python train.py --block="basic" --beta1=0.95 --shampoo_beta=0.99
Rows from block 9 of a small segmentation model, named by matrix and row number. Rows with one number belong to one channel. Each number is 500 + 25 x the weight over its row's rms, rounded and kept within 0 to 999. All counts start at 0. Numbers have three digits each. After the name is the row's rms in percent of the matrix's.
Before each channel's rows are labels from the 100 images, of 14848, where the channel reaches its highest value: "peak on" is the class under the peak. Only what is clearly more common there than usual is listed. The data: Sentinel-2 satellite tiles (TerraMesh).
# convs0: first 3x3 conv (model.decb.0.1.convs.0.weight, 144x144x3x3, each kernel summed), inputs 0-71
# convs1: second 3x3 conv (model.decb.0.1.convs.1.weight, 144x144x3x3, transposed, each kernel summed), outputs 0-71

peak on: crops
convs0.26 095:489543478470469526495532499475487518471492504454483529496531525506554488532503545477472486507477492509464471529520445496506507516500516512519511470481513499475528516475493506527497505504486467498527484509480520488497
convs1.26 096:472513496504523492506514486504538465534509480525530519494492514474474529516482487539516504438546535489560496485519541553496501495503520477509528544496475485485496496506468476511464481501484530492475524521485498510524

peak on: bare ground
convs0.42 100:515497494506439502484489470483496503468513501500483482520490501515499506496541499491471469468470441445491472496529455499455541486500498500511451479489468540474492546505453473533501509493486476513503511501534480547456
convs1.42 108:521523508488517516544536538495480482539539498500485543480490504495482516493477470543492510533479545503531518528532515504553482531488516485467498530491518452520482460497514538529529514547482507492508485456493518511525

peak on: built area
convs0.55 103:506445456466485490481502494501515440489524490519525543501484494495482501503462540471444500517484467462520534496474494545498534520489509456520499466463501462470507485470434503497470510472501528494566495470523502468497
convs1.55 104:453483493491495519501500516512510499509536511484472488491503494495541441520536504530543535493529489532449525526474523476501472459507461466479478524529492492493506486505496493495526488437515465535496503511502508449563

peak on: snow or ice; water
convs0.63 094:488525504494467467486497501469492513492524476479521484467508482493497484486509485483532448503487481541492491526502512500491556461483503495490510533484475492453510508527489515497490532503554533448533455513493544514468
convs1.63 101:518489513477523539538505494513502495506456531481496501503505521480475510552527517498503556492491500494504501536515517519469466484511499490479504529508497476497464488476533506470502515523476499525449516450438480496520

peak on: water
convs0.89 101:510459512518544503541501507525556521497507481521523477498491510506534512457460489511488519474550494531473518477479471519502536500500500494508475504504537488534499469503466495481505518489490491451490507450533530501495
convs1.89 099:507489489511469504464492469510458489477488495493476487530502499490455505518581463505478497514497495482532485501510515478497446558530530558466507537495524490484515506532503533495523477483490516517499520518462489514497

peak on: crops
convs0.70 098:471482481498505540503483514522473452463494526483505475504504544526514495494514500545520512497518532519502497494437517519512490483506435518516492511490510523479497487514500504520511481482465524557551479475488433551518
convs1.70 090:516490490521495417508531534506466508531515495472517540517485497512495481492521494429476508488498475465469471484496485471504498463512539479533501502511511504522505512537499518473506502539520471528486496489486542477531

peak on: snow or ice
convs0.84 091:494516485499478471517470532512541464498521471533465530534496476532519489484506519445465450471497499486552483491522495543493568535500454510506498512520487488479467493443493487457490477450482498499494468491496512505524
convs1.84 099:523512482491480507464516439521459536492507515475522510510525467514487513470485486524487511524525523522441520488470499470470460474458524516490493484483530497530498485487491502503468516509487481485500504488512507479489

peak on: rangeland
convs0.131 095:522493516520473516548502539529483572490527473517450489478508489497478496496510496499547484467537500469488483471547524508475495518499499526480478481491474470486499505497473439467476489508502507538501459500501505514505
convs1.131 101:456486512483500514491516450467533474512504533534524486508485504516489501523525483532485491528482485508526517494470499520560542483495464478483498490494465481519505493474525492510481474551448488498514532484489476515460

peak on: built area
convs0.31 099:497468502462503541493489499513493491521480505512434484498490500473525474536522510527473497474494520482526491478501521524531546512487497465541465512499471481514481456468519501523529551488487494493527539446503498554522
convs1.31 100:527535502510503479520526509548541507455556465475532530493514535522445535465490460525450517549503468542491497445542473467497486486479495534479497495515518527483470532493492474482506456513474531466503478474517503475472

peak on: crops; water
convs0.126 104:506511481544468492536509514505472514458467489487508515477469486505497463527517492479527427483521481500492464485434496519518450530493485483501473524495548492510481504495489514528493509506548512478505509496513525508498
convs1.126 092:467480529479537535502502507512525475495491524513556526508505528522489517482477510492479547497479475488528527521558466529515542490515475542528513476508449499487477504488483522512467513490483513502494482458535468520468

peak on: snow or ice
convs0.13 120:470496488500449520517513509552525515487496509494503449491444525534549544556511469531507496444508524458521495496526495557498511496469510510522524486492463517488499480496484502524495494494446487501518535498487519509523
convs1.13 124:496498471488488466457507492500463461538500510519502541485503441513498462442491536517507518535490482486485504510493518433481515504542506485500517516525481497474468510480484513522469490493478510523458512527503497489525

peak on: water
convs0.66 108:554530481488476470502489496529515464483515532525518524486531455518473514514493564529447499526489431511522463495490538506514478531512495492518472529532479529497457520503510500530450522508493494505523473494473502519500
convs1.66 095:501486501512545487517507504493538518508511484469470464504485503520525458484519471485549513490522506506514502491520484505514485470524482561477501483495501511467540482493478479491564459522493506481490521527529482507492

peak on: built area
convs0.51 094:511473468472501482472495516492573489531561515509478509515455455517489449464498514446457485478449476500495472485505458526503489500458539485500456498515530496509507516476466461520464518518525527515551477512511492561513
convs1.51 094:504510515525487460483462523492483443488471514485504513528475452480516533525507572485492535514526485485481482451475514457467524540537490524519520531495536515455489499499549460516515460483461490479482532508494516520521

peak on: snow or ice
convs0.92 094:503505496513512560534501516522501524479501515487534470500525471466536535488475503465527525509499536570543472526504530459534525493486537476505499529495537493510459523504516468480560511528511473497507508487530537481501
convs1.92 093:518495496477500495482506489518477508493475455538501511509459520499512438551519488520450466461530500465491478462495505483495512509490460504498508460501489519551519513475495506530480465518452497503499528530488483499537

peak on: snow or ice
convs0.17 091:522531481506494504507498535530507514496521509496498507507465478479515476499532516514516516473521540529496509547483475490525522483463469499494526491488477411481505498541485544498518562489463482528517502500491519435481
convs1.17 092:515424499436499485508509492478501517471526474495519470474494539543516518483491452534477509537530476504525519489534493481501475487522524483526471498491543548487517467492532475484508455505462475487509503478505485548568

peak on: snow or ice
convs0.77 116:514500496509491460525498516509526493505479517501481512484582516530507496518473513473515509484495476470501553518453482537516502523483484495522496547533470532515512484531494489525432503498500498525529482511503458508505
convs1.77 113:498512498517557530464537516483504534528502498456485498500514491464514554553506461496472498537472535510481509485503505513482501519503524494491494497518537511495497510424501522481497498478518504444488497499500560551513

peak on: water
convs0.100 103:530478557501548456505503542482483486527489537483519497486505523502485477518508490481521471460545529468472516504503506507497505447545511451462499469454516496483508525495518463459496509485514478502529513506521476526509
convs1.100 104:447476513486516521500476498552508500495504441501474457515526560439526462520523472471527517552487462518527533526478508493522508490491440545510489538475505492491499470510454543506496516507537509496513508519487509474499

peak on: built area
convs0.130 097:500443518486489483492512504478502493484487537543516544493512507475468443542517523483478491491495485477485492520523489473496499523462503447536545478476450548483507494508474500447501500477514474505549508483460511495500
convs1.130 092:493536515526495516489502554461471492515527500457459493511510506553545550514462503540529496510540504526504495496503537525516499482497557516465482513489546502547492477511517473538486512472497488484477502534496520476507

peak on: water
convs0.95 113:517448494533454525501495504492503484451506516502500487479519496536526517517543500519485506506441485481487501515505505521508479520469481496475472596490515538516493516479493481508520541495440483516443453500492496515500
convs1.95 113:500492491449545503495498571498482503553508507496490481530507501520495471490508522482528492513490494524514502475484522455489489467524507524517504461498516472515479504499510511514493473516526519488544542547480472494514

peak on: crops; built area
convs0.58 096:473513499484427513497535495461486557500472486455513511514463500520495473517505483482493522498489511497519470498538495491486499483494495489497514432520453502484504449499502506481536532530481497509515503523506496463517
convs1.58 101:524526514515527538489478513509492493502503503526509480520506506521489471487482522472488472467563504489469484425486484528505497530517527516517519484527488483498498504477507491540444482470537520483532507482490497540524

peak on: rangeland
convs0.24 105:477467487483431510486514484500486488510512518507517499522494499487499561544479441517460484481491515481559504543497523493472549454518433501471469468514460495504495511493488502491512468512470519478477458476516505501492
convs1.24 099:512484536521498507556519484516485480504489469510510529498473491514524509493506554501528471495554484529474498522496501483487492470475502521523545509489493461482462461519520508467495506511502462485488513534497490504516

peak on: crops
convs0.9 111:528484460496427491523527507463527504522498480473483406493493536527536504511517445477536471475503515533505466496478485460491496495523529512450540448484494483533535513524492503534466476508477525492537530527497515530488
convs1.9 095:507538565449500534513493494555493542487490479523528555515517444487427495505510482532522544531504568509479516489489480511507543518498465498484471545514511548470474527515535489481506478490514491486473501466517484503527

peak on: crops
convs0.85 101:469527524494474491508512499447481515513503471492509486487506523499537474491502473498456508542502508501529469462476496497496495496498529505540477561530511546495512506531504485517477534463466501524511491501477490523505
convs1.85 098:523506480496471526497512485546517524492490485515515543465540511524462516467500502496512493440536526495500566497538506483489501513496495491453479458469495477472499486447484460519514494519493537473498538465538505522503

peak on: rangeland
convs0.105 085:442493471512502506542482511491481461473513511522495512496502511501459503507506548487484488470534458490481539511522469496496541529522499501495478496487514505475499523458528495474522463535477483497478497469518472530486
convs1.105 097:503471476479468468489538498518546534512490505435496435506456514478516461479484476500529511519489520496487488522517496511504504459504475474487516476540485499491522495541492486541502521485498483525482516520476525495509