From a checkpoint of a small segmentation model: arch unet, soap at rate 0.0028.
Rows from block 3, named by matrix and row number. Rows with one number belong to one channel. Each number is 128 + 24 x the weight over its row's rms, rounded and kept within 0 to 255. All counts start at 0. Numbers have three digits each. After the name is the row's rms in percent of the matrix's.
# convs0: first 3x3 conv (model.enc.1.1.convs.0.weight, 96x96x3x3), inputs 55-59, a 3x3 kernel for each
# convs1: second 3x3 conv (model.enc.1.1.convs.1.weight, 96x96x3x3, transposed), outputs 55-59, a 3x3 kernel for each
convs0.0 090:119072100122086155122123137128136113136130110144128167146093107124077115127111090133123147163118131125094126093117150118146141122140123
convs0.1 085:090084147111123144135101093163160149137128172145141164144145122151150101138156098181141116147112137136159122135133098101087092127078093
convs0.2 079:105095149080088123119112132122116149127119126127124133146098128129125147160123096113143110124112115161117124137115122116126141135107119
convs0.3 088:119103110106166143169151172122141148131139133087071082131127110134126151144134121107166146125169109113159096126120116134119145186138142
convs0.4 099:144155148118139141112130120138131159142147155127119104157127107135095147164099139129187105112170121111138119129121144135117123117122138
convs0.5 102:115144129107089119121122099112112107117124119119110110149151116142149154136078131113102155114121134139122134123119119110132118139125118
convs0.6 106:164134091113101150162150126099086121134133130155170106126107136105120120115114123126140178108135099156108138110133099103114152124100114
convs0.7 108:136088082118157197197141132135125132126131123134125102142132132151138128126112118114134113109091142105135129113117147125150096133114132
convs0.8 127:100140116153113160167174167151151117109159115142150128130166119110152177139124134137146108122140134118121132154127138133162168122114137
convs0.9 091:158140137180111134146103106149153124155154111163142132120167132149182101150148090154139128156127125134114097139139138125133104110144100
convs0.10 111:116183178127072100111077109107139118145122159138124138137128110152127141148123145109164133113127123135112114132130124113100113140159139
convs0.11 088:114137162107112130103088084122110090134125115094115149183148132144128145096119127122167133163160135142104175143118137123131125107116085
convs0.12 115:126127147146119121091103082122100077154132120151161147087113135102130136119132150116134123122119134115141128178147131121157108120109059
convs0.13 104:104145115150153096153114119145122113091040083136105129123154103147122126164121085145135160146131135102122111070094088148121157101159143
convs0.14 106:166135095138125065130161098131130144142150110126106111164122121161104104140153100138151150130116125141135121129109121112151126124129128
convs0.15 098:143116122163148142098124174117145122127127142139125140130126081112102122130132151140143122109153119141103118125072137126093103120110093
convs0.16 116:168101129118158138112123098134114122136136115141117122116097168130149155129103118104143116144137124139106131088135120088111117140134134
convs0.17 077:130121142089115139110096122110103097078122100122100100126111101168142110097120112115095152140123117094161120163148161164152129138086139
convs0.18 074:161131148099139120206088160131163129154123120164148136117134125124145166126079145139129126126143118093105169138131145134136097111127111
convs0.19 069:145180171173154227180166156125113114117085167108141133137124131112105121126107107118149106114096129152127098094112081129128122133145181
convs0.20 082:106104101131118147140190140124118103135106142140177112151144113165150099148160156124141151124112135132158102108129147120131082130057135
convs0.21 106:152121127128121109089127150077116141090136147099114137146134159152126191086151142128133142128163133089150113098139132070131160110140120
convs0.22 067:114100120109141128102115091114110107106092119108118154136122097125134132135131098130136136149139104147133132156128180147164171127151145
convs0.23 075:145120156103163137117113083141173167100111107104097115132147115111136127127127111147116147120152128128161136154139142127138088143126103
convs0.24 106:137098131118124138110149129141124156125107145104106120111132153109132125101146147119148142122086122121121120143127076116120104144111097
convs0.25 115:176117131143123104126136118116133126103116128126104104126135106110116122135142135143155096103116131167132160105141142134111138132137127
convs0.26 063:140134145122142146099131135091104105111119123125106141125146154107105116128137132155133151130119088158106123080149130134131137119129098
convs0.27 108:133124094099126100103094174130137161135094121125118121100127119151122119140141152150136144136142160110132104137106152162136131114151126
convs0.28 116:116173146150121125151156146168149127166145092145091100110133132153132111115130149128106126107126117118188146151127122110138159111126105
convs0.29 100:140160130132146124127126134154168139153147144109134131146138130069144138100117107155126145139106118153106123141116142136129121133111147
convs0.30 104:089164124142127101171152147100164114122137088078149130119139120106164137141169133147102112111100153128107140138102176123150178126157122
convs0.31 091:080110073110102144114137136141130112128128127149168155121167126111127158094146156155146101110117115153136132132136130128148144140146137
convs0.32 127:134146135155117155149136171137144093160126115135120144064088157089069087142129110097143139076118133133129128128137111135149114138145126
convs0.33 104:102120152162094130144145110128150084131067094086093155112135118151096121161152127132149106146151153111150100144163140144137111142110107
convs0.34 110:125145137131078135078132105106133111162137159135124129115101140108108132170163096092146181151079187159115111128126131116138162146130120
convs0.35 088:120124101129149102112133101124127149106125093158166160127110140130143113111116133133123136082102089161116147123113074173133125110159086
convs0.36 059:130119123091115062132103129091106092108094106126114124093083104113072106102084098158124145145147110198177153126110132121098106135116117
convs0.37 073:165128143097110111131094147137089098119096123127097095122131113131149112140095107142115146152144078108130146131133160143136157119128146
convs0.38 073:147158179151134208121175144163160151179186186107167170130138158124098138134115127103155151112154160102136134130131083130133134122161150
convs0.39 092:115132112162159153133167128117132153073089065109064058116118165157121130151108088138116128141137134168151129132129092111150145099118153
convs0.40 082:113121087116149177160093087114141107126135132121112161159096133142135107138150093142100166110099133129135134126091129125110076121099117
convs0.41 098:131152125150129123162123174133134142129130091135096099144131104182116081166136082142137139121129128125136156138103123135110137106137134
convs0.42 113:146130112163134136115177153136132126144140141140135141104152139147110096129118103138107130089153157125175100113078114124150147118150125
convs0.43 104:116114111103124090153133133109129115105133129145136098135127155110172108079107060168116132117133105121121110079094100139132134170171166
convs0.44 122:130108170125110153112148116079099156125133158122155126127124160102129156136131143119147114154132121152135128111126115121122118137106128
convs0.45 127:107127111144128147104140120161115122166115122150097125101130118089154109097143116124122112145105129144120123118128148134140123129118119
convs0.46 088:102049134095087059089129114150134156160144150136117117132136126111139166132115121142141108131135122193084151115153105103173117134131100
convs0.47 124:138144126101043113117141124134126122130151140118124141125115161116126132090160105088184180127033104131113128128109135124124114136115096
convs0.48 088:140080079134095120158126160118115102155071101112073111153153102100118107129124097125146095097126108150135131078076093093082111109124131
convs0.49 129:123135117147098135105132107136107121139131122106153145127148129143075213132148100104132145136098129124155119100129153135113145169133128
convs0.50 081:107133101099093118149116138122109114119147132114125148092117112125142154170121101135153133118131140086108129136134137123111090103104091
convs0.51 094:135095088106111125105077099173137124172155159140131059147165125157122144125121113139146149176145129110153091086121142124145147136134160
convs0.52 121:141105144114139151108133103122125146112137138125138119136119138094112117123129102133138133112141100147130117141139105143102144140115159
convs0.53 109:149198127114102113118112145064099128125114152137145133146122096140101106133161127145114145150158133131125125094112124125161153123160178
convs0.54 114:137094106105166162176159115110096112136159134153165152103127127131143154117133132121093130134087124104116118134145149156151125098116141
convs0.55 094:127163128142211194146121137155146123085082114123090115170147111117135097131074129131141121079126104145121144113112104149092108135115165
convs0.56 102:146140091121161115118158106145090070106054137091099162137138108150105118102123161137116091113172115141160147149085116107080142110098146
convs0.57 104:138134110120128119097140135122128110113117072097091082096133125117121127128102130095124172127140135139133155149117148143129146126133125
convs0.58 113:141131157103131125131108114112101110109129160121136125167135133117118132140124127144149149138095117122130124140122128069121114116128123
convs0.59 108:115116118151140122156091137134124106174089109127097111132146140129154146155142131157109174154143150135099121189141130143136132138140127
convs0.60 125:139120106127139143147146142119112117137108119134118119092140126184156106114082096153073039073198255167119000133144096110132130123103121
convs0.61 092:159097103100170152162119126141131112084145120124113150116132156142118131126102127152142191107170122107141165153116148123144067116099124
convs0.62 108:100117175163152163167155171097113131151139121173170105116090072133124072155143126077108099115103113158103109092101127149137132173174108
convs0.63 096:128157115140097139124142105127121161124146140130100134147146163135095153121161138155136097134122087122102124144130119148111072123112140
convs0.64 121:129126118157218174112123126108108095144172163167154120120133151134141147127130104092118119113117131130148099164141130123139124127103106
convs0.65 139:087097121106139119107131111124158127121152120146110146108134094101178047156139100112114121136078151104135112134121137128157155123146131
convs0.66 063:127118127085117074139125123093136139122113108194135157103108115124129112132125138128135141125111146118140086126120093119110119137119143
convs0.67 137:149115133111129128117131099131076122067113166118186127144127132147117150139125096132114150118144126107142135123131077103078153111143149
convs0.68 102:098115124114124152148131113110125136090083130127122115148116119124132120135122099099107157132131126163131134150147153133132105103139138
convs0.69 109:096121134144125107123115139127158140145150114152104086133140159141134113120064050115136132126123134138135134123129153107093107116130142
convs0.70 070:117115111137125143138131161176095134162133143117104098111124138139160134095140104118105143128141112133134152104075075104104065138099078
convs0.71 083:118163145134155180118156105123128125151166175128156122111132135134108091178166145132132155154159176137162159106119105107147155120137134
convs0.72 066:145106137110145124123127103134148159106119149087087107124140177115199179160161147138119127138152123136144126148139149096148167104159114
convs0.73 116:174160159111100120106093091126122136104121128150128136139114116126126128143156152142138104104111115120131145143126110132126153104123132
convs0.74 109:125136114161178149149142146128145124139135172161115122122139135122132099141115138165117103180138122160135127159114102158135131134128141
convs0.75 079:132134099123141178122110152119156146137109152137105132125152134139117126098125093151134123140114128125074112125077079116163109142091136
convs0.76 064:139162135142143146144136136086077115077081112102083092109130079126090086122109146093129125107148101124116127153111137141141122114109113
convs0.77 106:104089125154173152171135155101135156124159136142171123129102147152112113169135158124135130154163135127101152128106119160142119152170119
convs0.78 112:090086129165149147169107124066059104114153120121097119106112116118123121154153145149160127105127138131129119137138151122136124151136131
convs0.79 088:132116119125152167142150145098095074106101078125140145095102107126104129100138129128154117104102106132107135177136153170145137134095063
convs0.80 085:128143129127121123167131160099092112109084118093108114145119114116129113114128131148109123117120133107157169123135177121193135147191170
convs0.81 104:142148100172140132155153103163178150141153149136101104130085131119089109133091122109099094109152128106134137118108098157124111162138116
convs0.82 099:146124143133124174149108181127133112147192132192176152135134111130122126156105139079128117122087119131108091065126147077112176089150169
convs0.83 102:122137182133165125148120127138138145150094143115112122114150135135145187131150136153098119146119122115127166158142122138125129146134113
convs0.84 080:159115108152124165120113154126138158129111111161123108127093116139133117128100108146152098160128120176151127110145094149126155144144126
convs0.85 099:168154137101075140138100112137159146118094120113105126156159152110121145104128107167159148141135112090123134130139107117151158104123159
convs0.86 104:146127134125149133128139118129154136144122101177139143113138135130143128088132112121145112136144120126150107125125143121135131110117108
convs0.87 101:152133190121121122125133154131155163124092109098098160117149141159110152135081122125116151122079135155150116151126131146121129151134090
convs0.88 071:117101124127176145138115124144126149114105101123100129147142119161114115097127129129144149105124157114133102077077110138120088151128126
convs0.89 101:085102152131120165124113132122160141113174143148159175119140120134124085139097126135122088109150136107158124082105126075131141104102112
convs0.90 132:156087163108172106118088129140107170119181098149071145112136138154125099138112164106143129141111093129139148130121114112122148130146126
convs0.91 112:129160118115084125149089144159114108170119168148123132154126160146119163116146103126127104131153146172124122127158127120137123103119115
convs0.92 119:142082083158195172119163170100133141128138143154138139118123138110133134116107083125098089129129118137123105129121132120127141156143111
convs0.93 083:127142161170155138086129161102145121122107117081147157144155122143181161148145146131097139135134132166131134165107150117111076110106078
convs0.94 082:121152159128115098118138158119136161148092127091135113165081146146071091119119123147057132139188164131128139117106099116142152143126098
convs0.95 060:135158149165152167116165125096143127145132121071076103153186176133192162155162143141168163149129148137144111115090103093123157113113147
convs1.0 085:141102152162124115092167142116115090115110109129111146125099105109119110124152075120167102124161090097113169108131155112155146118106163
convs1.1 090:174148115110108116131172155127123135100147127133112130117112110133123110108116099142131145134158141122118086151141158131168164142145142
convs1.2 100:089103151146122171162148146116153138130104132134136129144120081106094126117138125130151104172116154183130142115122119108106106121146152
convs1.3 092:097136111123109133146185163157158131143138130115135111150090099120152113115116127165122119110141142197098165129101086087110112118127107
convs1.4 105:157143112135107125147073101163141133133119168136128123131147100101133128146127098120141193129068158184092156121122120131158131121136153
convs1.5 097:118133136094147117086096122154128133141156134141133144114187139128127129154167135132131076133132161141140096125127127129097119138140132
convs1.6 099:148104114105156182118137103110104087115109104151163119138116148148150114107117098131112071118092143077117112153136109126121137140105136
convs1.7 105:161133083109084146183175125142131124119133184145157177112126124145122120123125141163137142136177133167140175111131124121101124134140150
convs1.8 108:161099141096152107143110136141137151143139171159152135104124092083079107086081092110110104097128119129105126098142131098089139104124119
convs1.9 091:154163154106119063143142141127152137165116110184116124171142139164104169138125147116139129117129125094111103156157141158142202142146145
convs1.10 100:132148152184196148097128166116113131100132128103122158139131123144155105129120134180147136100116142147101127114111156124150125084132125
convs1.11 093:126114132110123125083143130113159152169120137155121170135147159127141117110126123119149140147135130125144142137126124129141112132128103
convs1.12 104:195167160150155211145179188145122131164139128134133104132122109107120124117103113184107122138164125136130100134143143135141143133144146
convs1.13 097:130153130166110096161128165145148149137153120133116122158120103116109091141123123150146173120146134112147081138094106089146106112140119
convs1.14 105:119098138135154114088122119161157125143115115096105128191108135134152119153135108124099089102153124102132150138126130146088126123131126
convs1.15 105:117108147161104076121156144115115125094101132124089132087119142107145149169092125143137109133090142138122115108114114135143119136156128
convs1.16 115:116125093114075122141158078124133117106116089123105129129155131148156120125202076122149129142120097130131136122113114109126100155124169
convs1.17 095:140153128103142155148103126132134137106116153144133130107084133094089051114155135099081124148131115115142145154196147140152136133126113
convs1.18 096:094152075116125148136103119135137135099133105147115117142177116117118136105137144069147197167168143119116132125122111149147138142146139
convs1.19 089:121140139120198152136100144126137146087157115097099099125151111117129096126119135158088096115168141133089131104137097163155107150157114
convs1.20 082:133106140112114135141128159154127096140155133156155146082165126160141154148175140155105114108127100077132082072129127126097096098088149
convs1.21 104:102096139095135125087132149089109114102070121123132139153121169119176126152145132156075170177166147182164157122141136122129155109130169
convs1.22 083:148135121110134150127128123143122101143145120102091160119131111108124157126127128146136135147134147124106145115111121122127136116134100
convs1.23 092:128153137146065128105159139088127126130129101080078096121113128146116132106125088081081155094125105083151113140138106167100117131119119
convs1.24 107:159084108128159176156177132129140144120147153135144132103138134137091116086130114142152148081161130113108157159139141174147158132128122
convs1.25 112:128169121138125118134134120131121151155130121147149155120103136117143169152113122091112122110121147144111110147119139136126135129139145
convs1.26 083:136101193176155153128125146122139131135119109143124144140125144111136117113107154106109129141067140064121134114087111113127119109075112
convs1.27 105:092129087127124152146156116122122115128165107133147117113118149078119102118106147105132119087131137134119110133133148124147101112124146
convs1.28 107:121154120199194117112059118143148139161138124130123173127155095162145113107105132160125147108137158137131085149137139114118142137149150
convs1.29 112:150114106111121127122099121153143157109137128149147109177089126097141157133158117108159097175133080107111100128146164138127142119158146
convs1.30 099:079089091105160153103066133099124122107133151134126181148060102119162138137120129171126110148185127167115125096097149127150153112150109
convs1.31 091:142093142121107112137140141124116158120126110134121122108116181117135163132120152104136089110115127118090162162098132121113114111091111
convs1.32 109:084109109100118108161113110086081089110105088124116115148073098139106158090146135108111125124122139125105117098120157136123134119105129
convs1.33 109:119095121170195093142155123118156140156133105140123140111103122141141141153117128166102184112131100174119143119122144116133133117129138
convs1.34 111:159120138124140129143093172158135127110116127126094157141149140123140169130143147128133087081203092098089157135129138134151144139130142
convs1.35 098:133124143169118132140139123104107115134117137115122129133127131125150152109132142114104083105121151056119132177169164154118133158121118
convs1.36 085:126096112126125153110101097094089106097123096126131116143138088132127096162133167117122087161079155079122108102128120140146096159135119
convs1.37 086:092130101145154159098148104134143158108111109129104113147103100134068104125167144133087140127057091101125038130113134111132137109147127
convs1.38 093:146110143123143095110117092116092117093125102117084107084120109104170171070136106072126099080131134132115141151131116143130132114130110
convs1.39 098:131101184153156088127114152163139123125152148142135114144144106109131092105107147147100126145129115128169159125167117139102149155121103
convs1.40 095:158146112099144160166143120124154155147155134157120136137125105158166135117194130143153139130113157125145117129159115168156081112149158
convs1.41 099:095118107142162115114127142136137108128149109096143143141105088133167077130146099109132095167123109091164108131137148102147170117132135
convs1.42 120:121116116127127060123116110114123123122100128140135097162125128151153099141122135175116135086123158121147103142134144109116134141151150
convs1.43 098:116142136117146163145129150106129100138133140141143153128102149111102097101123124141116110135111127102132089097095125139135142138158136
convs1.44 108:131067150087103127134107144095065109108112099132121158131106132125148114099116133105148100128136078140093129136149101168120152150132146
convs1.45 107:102118151082131097138137155112120073078114088119090112117102112112074151156112120156143137153163125170104147091110079132084081091086082
convs1.46 090:091119150199167112089152131152152132143155114146156123113171161105155165145150135107122096148121124132160125142102130138074177127104115
convs1.47 116:102105126127169146138128132128156153148131131116109104142087167143107133147143129120122101154255125068066130092097125115101116104137105
convs1.48 090:085145131137155141127141085142149151108157097151122112172092117130115127128129142123112109161130145140111139096129133124142150121180149
convs1.49 109:116082128099115068103106104149098120135131130115112151121108116078161118126111129131096120120131126096133108128148142152158137127143161
convs1.50 093:106152103121170152100098139111096102133122145096110153170152101112139171151141162130134133140142076137110145147152139122107120113104128
convs1.51 093:104133123119154143150146139160098085093095118131107076146154154139144113159099121124087128139096063123073129091118129108113127094109135
convs1.52 102:128118115110111115142146121144138159110153147126162146126093098122112126111116108123120141149172150116134140119130140105132133136144157
convs1.53 101:115131134160157126092091105130129129148142127130141146124123137120146085089118103156110110151090120120108120108102094077104124088119140
convs1.54 104:182175095133116170127175094100150126148093118137166120125115145111142132135128144127160139142140094128134137129137121130126083144118138
convs1.55 098:116162100084079115128146166118144140113137166130097118100200124143106165137109109090109143136126125128122127102140125123155143120104142
convs1.56 097:123136122072082116143118119107117109084136094166147099115142111140143093134150137146129143186095165163154162112133103130167073113122080
convs1.57 094:140116148179168107124126104108168179190154154178146134087126129117099124114122152118116120106115121124118135157133151132118112090115104
convs1.58 107:159139128107125167123139103118114134107130144131133128129134137148191116132106110119131177131164113113120121116129120132103138140113118
convs1.59 111:143126089153112074122128091120121138135138117120131114147137111152159091136113133100165107132087093079132108128119131118099148134130128
convs1.60 113:104138138113139148163150113123132127124145133121133114154160147130076066100093132255172108000043209240196098131139132140104126117134119
convs1.61 108:133111097064063159158171104125144144129131152123147146084129117123164135122099132113124167162156173093133153116138107164111130106099136
convs1.62 116:123089079150083069100176180126083092109081087124103133123147106187159115166162108131162126172187149175147154128116127117131141145114159
convs1.63 094:133091127124150138147155121157150125152105122163135118110111125130165098109093116146195135154143132148115123139109159149138102123110123
convs1.64 115:113137148074033121179214126094100136098062121148151124146123119108130100111110118156115141158131127132147148119144146164147140139135137
convs1.65 102:133112118123100098116134113099157138150087137137128158115107091179094150179130139176121109130119115150134172126138151117113126129141118
convs1.66 083:136139103169121155139118096082138130112116116108124129113165145134124135115124128151088160129115105073146163140129145180144147174129137
convs1.67 111:133111112135108093126142131125051111098115102120131109114109123068124080077095107121105124152095131125108131111131140131145138142125138
convs1.68 105:148098111101145167117132132145125123134156142109127135122142109100085136102131134102111068133166110100138150111147124140130120099127117
convs1.69 107:121126111151106110121129148115135105098096124130112130152178130151169157122145121109124103141114112143134150114092119118119133095143150
convs1.70 088:138125127105118156101117106158140124167149118165147135141129145142114122132170148051107146151101116084099117155137147153166129101133113
convs1.71 098:182105155067150131157140117130121105102120106130123087176119098162152137145128182158098126086116088107098150115116132108106115142133143
convs1.72 085:112134133111105114139123112119126127114118121125134122107142112123098147107129110150141149139102155092107133134139131130144183134148131
convs1.73 094:145139117163185139114128101149158146135128159136175142112137157173134126123125162091124155153125134128134154117109118100100099106109127
convs1.74 115:144170139124110134152120122125114127119140119145146119127138152131113134112116124114145095160128078103151114096093105099120107132158093
convs1.75 079:126141173114114131160109127144147160104154129132138167118113125096154116102137133154186154127155156102145155142139133120100113143148124
convs1.76 085:093109102113122108108091152160158146128148126149139152144135155173138127151140180115102150158102118146120141138144115145131131157157115
convs1.77 105:097143106105086093114150143128100110110151133112122132104108098103145097061111120111140148111105119138109120133112133145125123138151112
convs1.78 107:146140114098075067120194159106105080129043103119148178135144165118134143135144095139150120110144138119071088138168134147145128123135155
convs1.79 092:134122121112135148139122143133154165131141143168164145139135177135155139159172132141135132105145171134101103151152105125131112092079097
convs1.80 090:104139076169134133109092120120128126136136143116133114125164113142087135151145107104112155096114091127145096090133132120101159104152124
convs1.81 106:145111136128111115159141159131136122122138153139108131111157102154148139146160111097123139141101144157172131148142140119130131143108135
convs1.82 091:123158090106113152137144138137112102108101130133117098103177111137152146112097085122155137156153145134132183110114131107138138094119164
convs1.83 099:103148166152100139152145204129116147104151114141127127131134108115132161132142144096130147130125143127139117111133131101099101108111144
convs1.84 093:110122128116155087130136126116116081129133102093117129080149129124091085128162104118078097133137096167121093151126119083147091157117130
convs1.85 106:135158145102185165157102123131091111110130097121088123141121172121162181133092142145128156131127113125143103139156164126102156121132138
convs1.86 109:100114115138109143124153130133106114131128156100124165140128153134138108168126182141104126148111116123085106144156134157131149129139129
convs1.87 109:165139089131141117125121116101137129122116123111131112169165128133131116126117141109078098087159115115078117125107117113114123135158134
convs1.88 078:132120124126065143102121083135107099143124108109143146118127157109148104119113105095111149164147145134133114111123112153146115111138141
convs1.89 101:127124130125122103111133177110110123124108132164145132112156141135106108117103111158123136136127133141114075134135147121125153133146161
convs1.90 106:126166122144073093107130097082122100134042103123133108086096097151125102124134102117126157175102109122115124142133139126155142148141135
convs1.91 117:104146098150135154103103128139128128097126123150158111156102121113161092105137106134122097074111122111139092149145130122116154134106126
convs1.92 099:111127151086087167245170124145143107126116155116128138162138131121144163149151105131135120170130131157158139137175111136129146129127112
convs1.93 089:138123138091094137125150133147155151139165162146115107110126115115129151170136127182096095076166126124153121150123125150157130127112103
convs1.94 102:109111093108158168180097126120133150113135103120121116121133147182177137104164099140173161100027118127227159150153149129115118141138142
convs1.95 084:121095130098095093132104118114111112130142115141145131142140133159143145102141119153111151126170141124086149099116116118145141111116118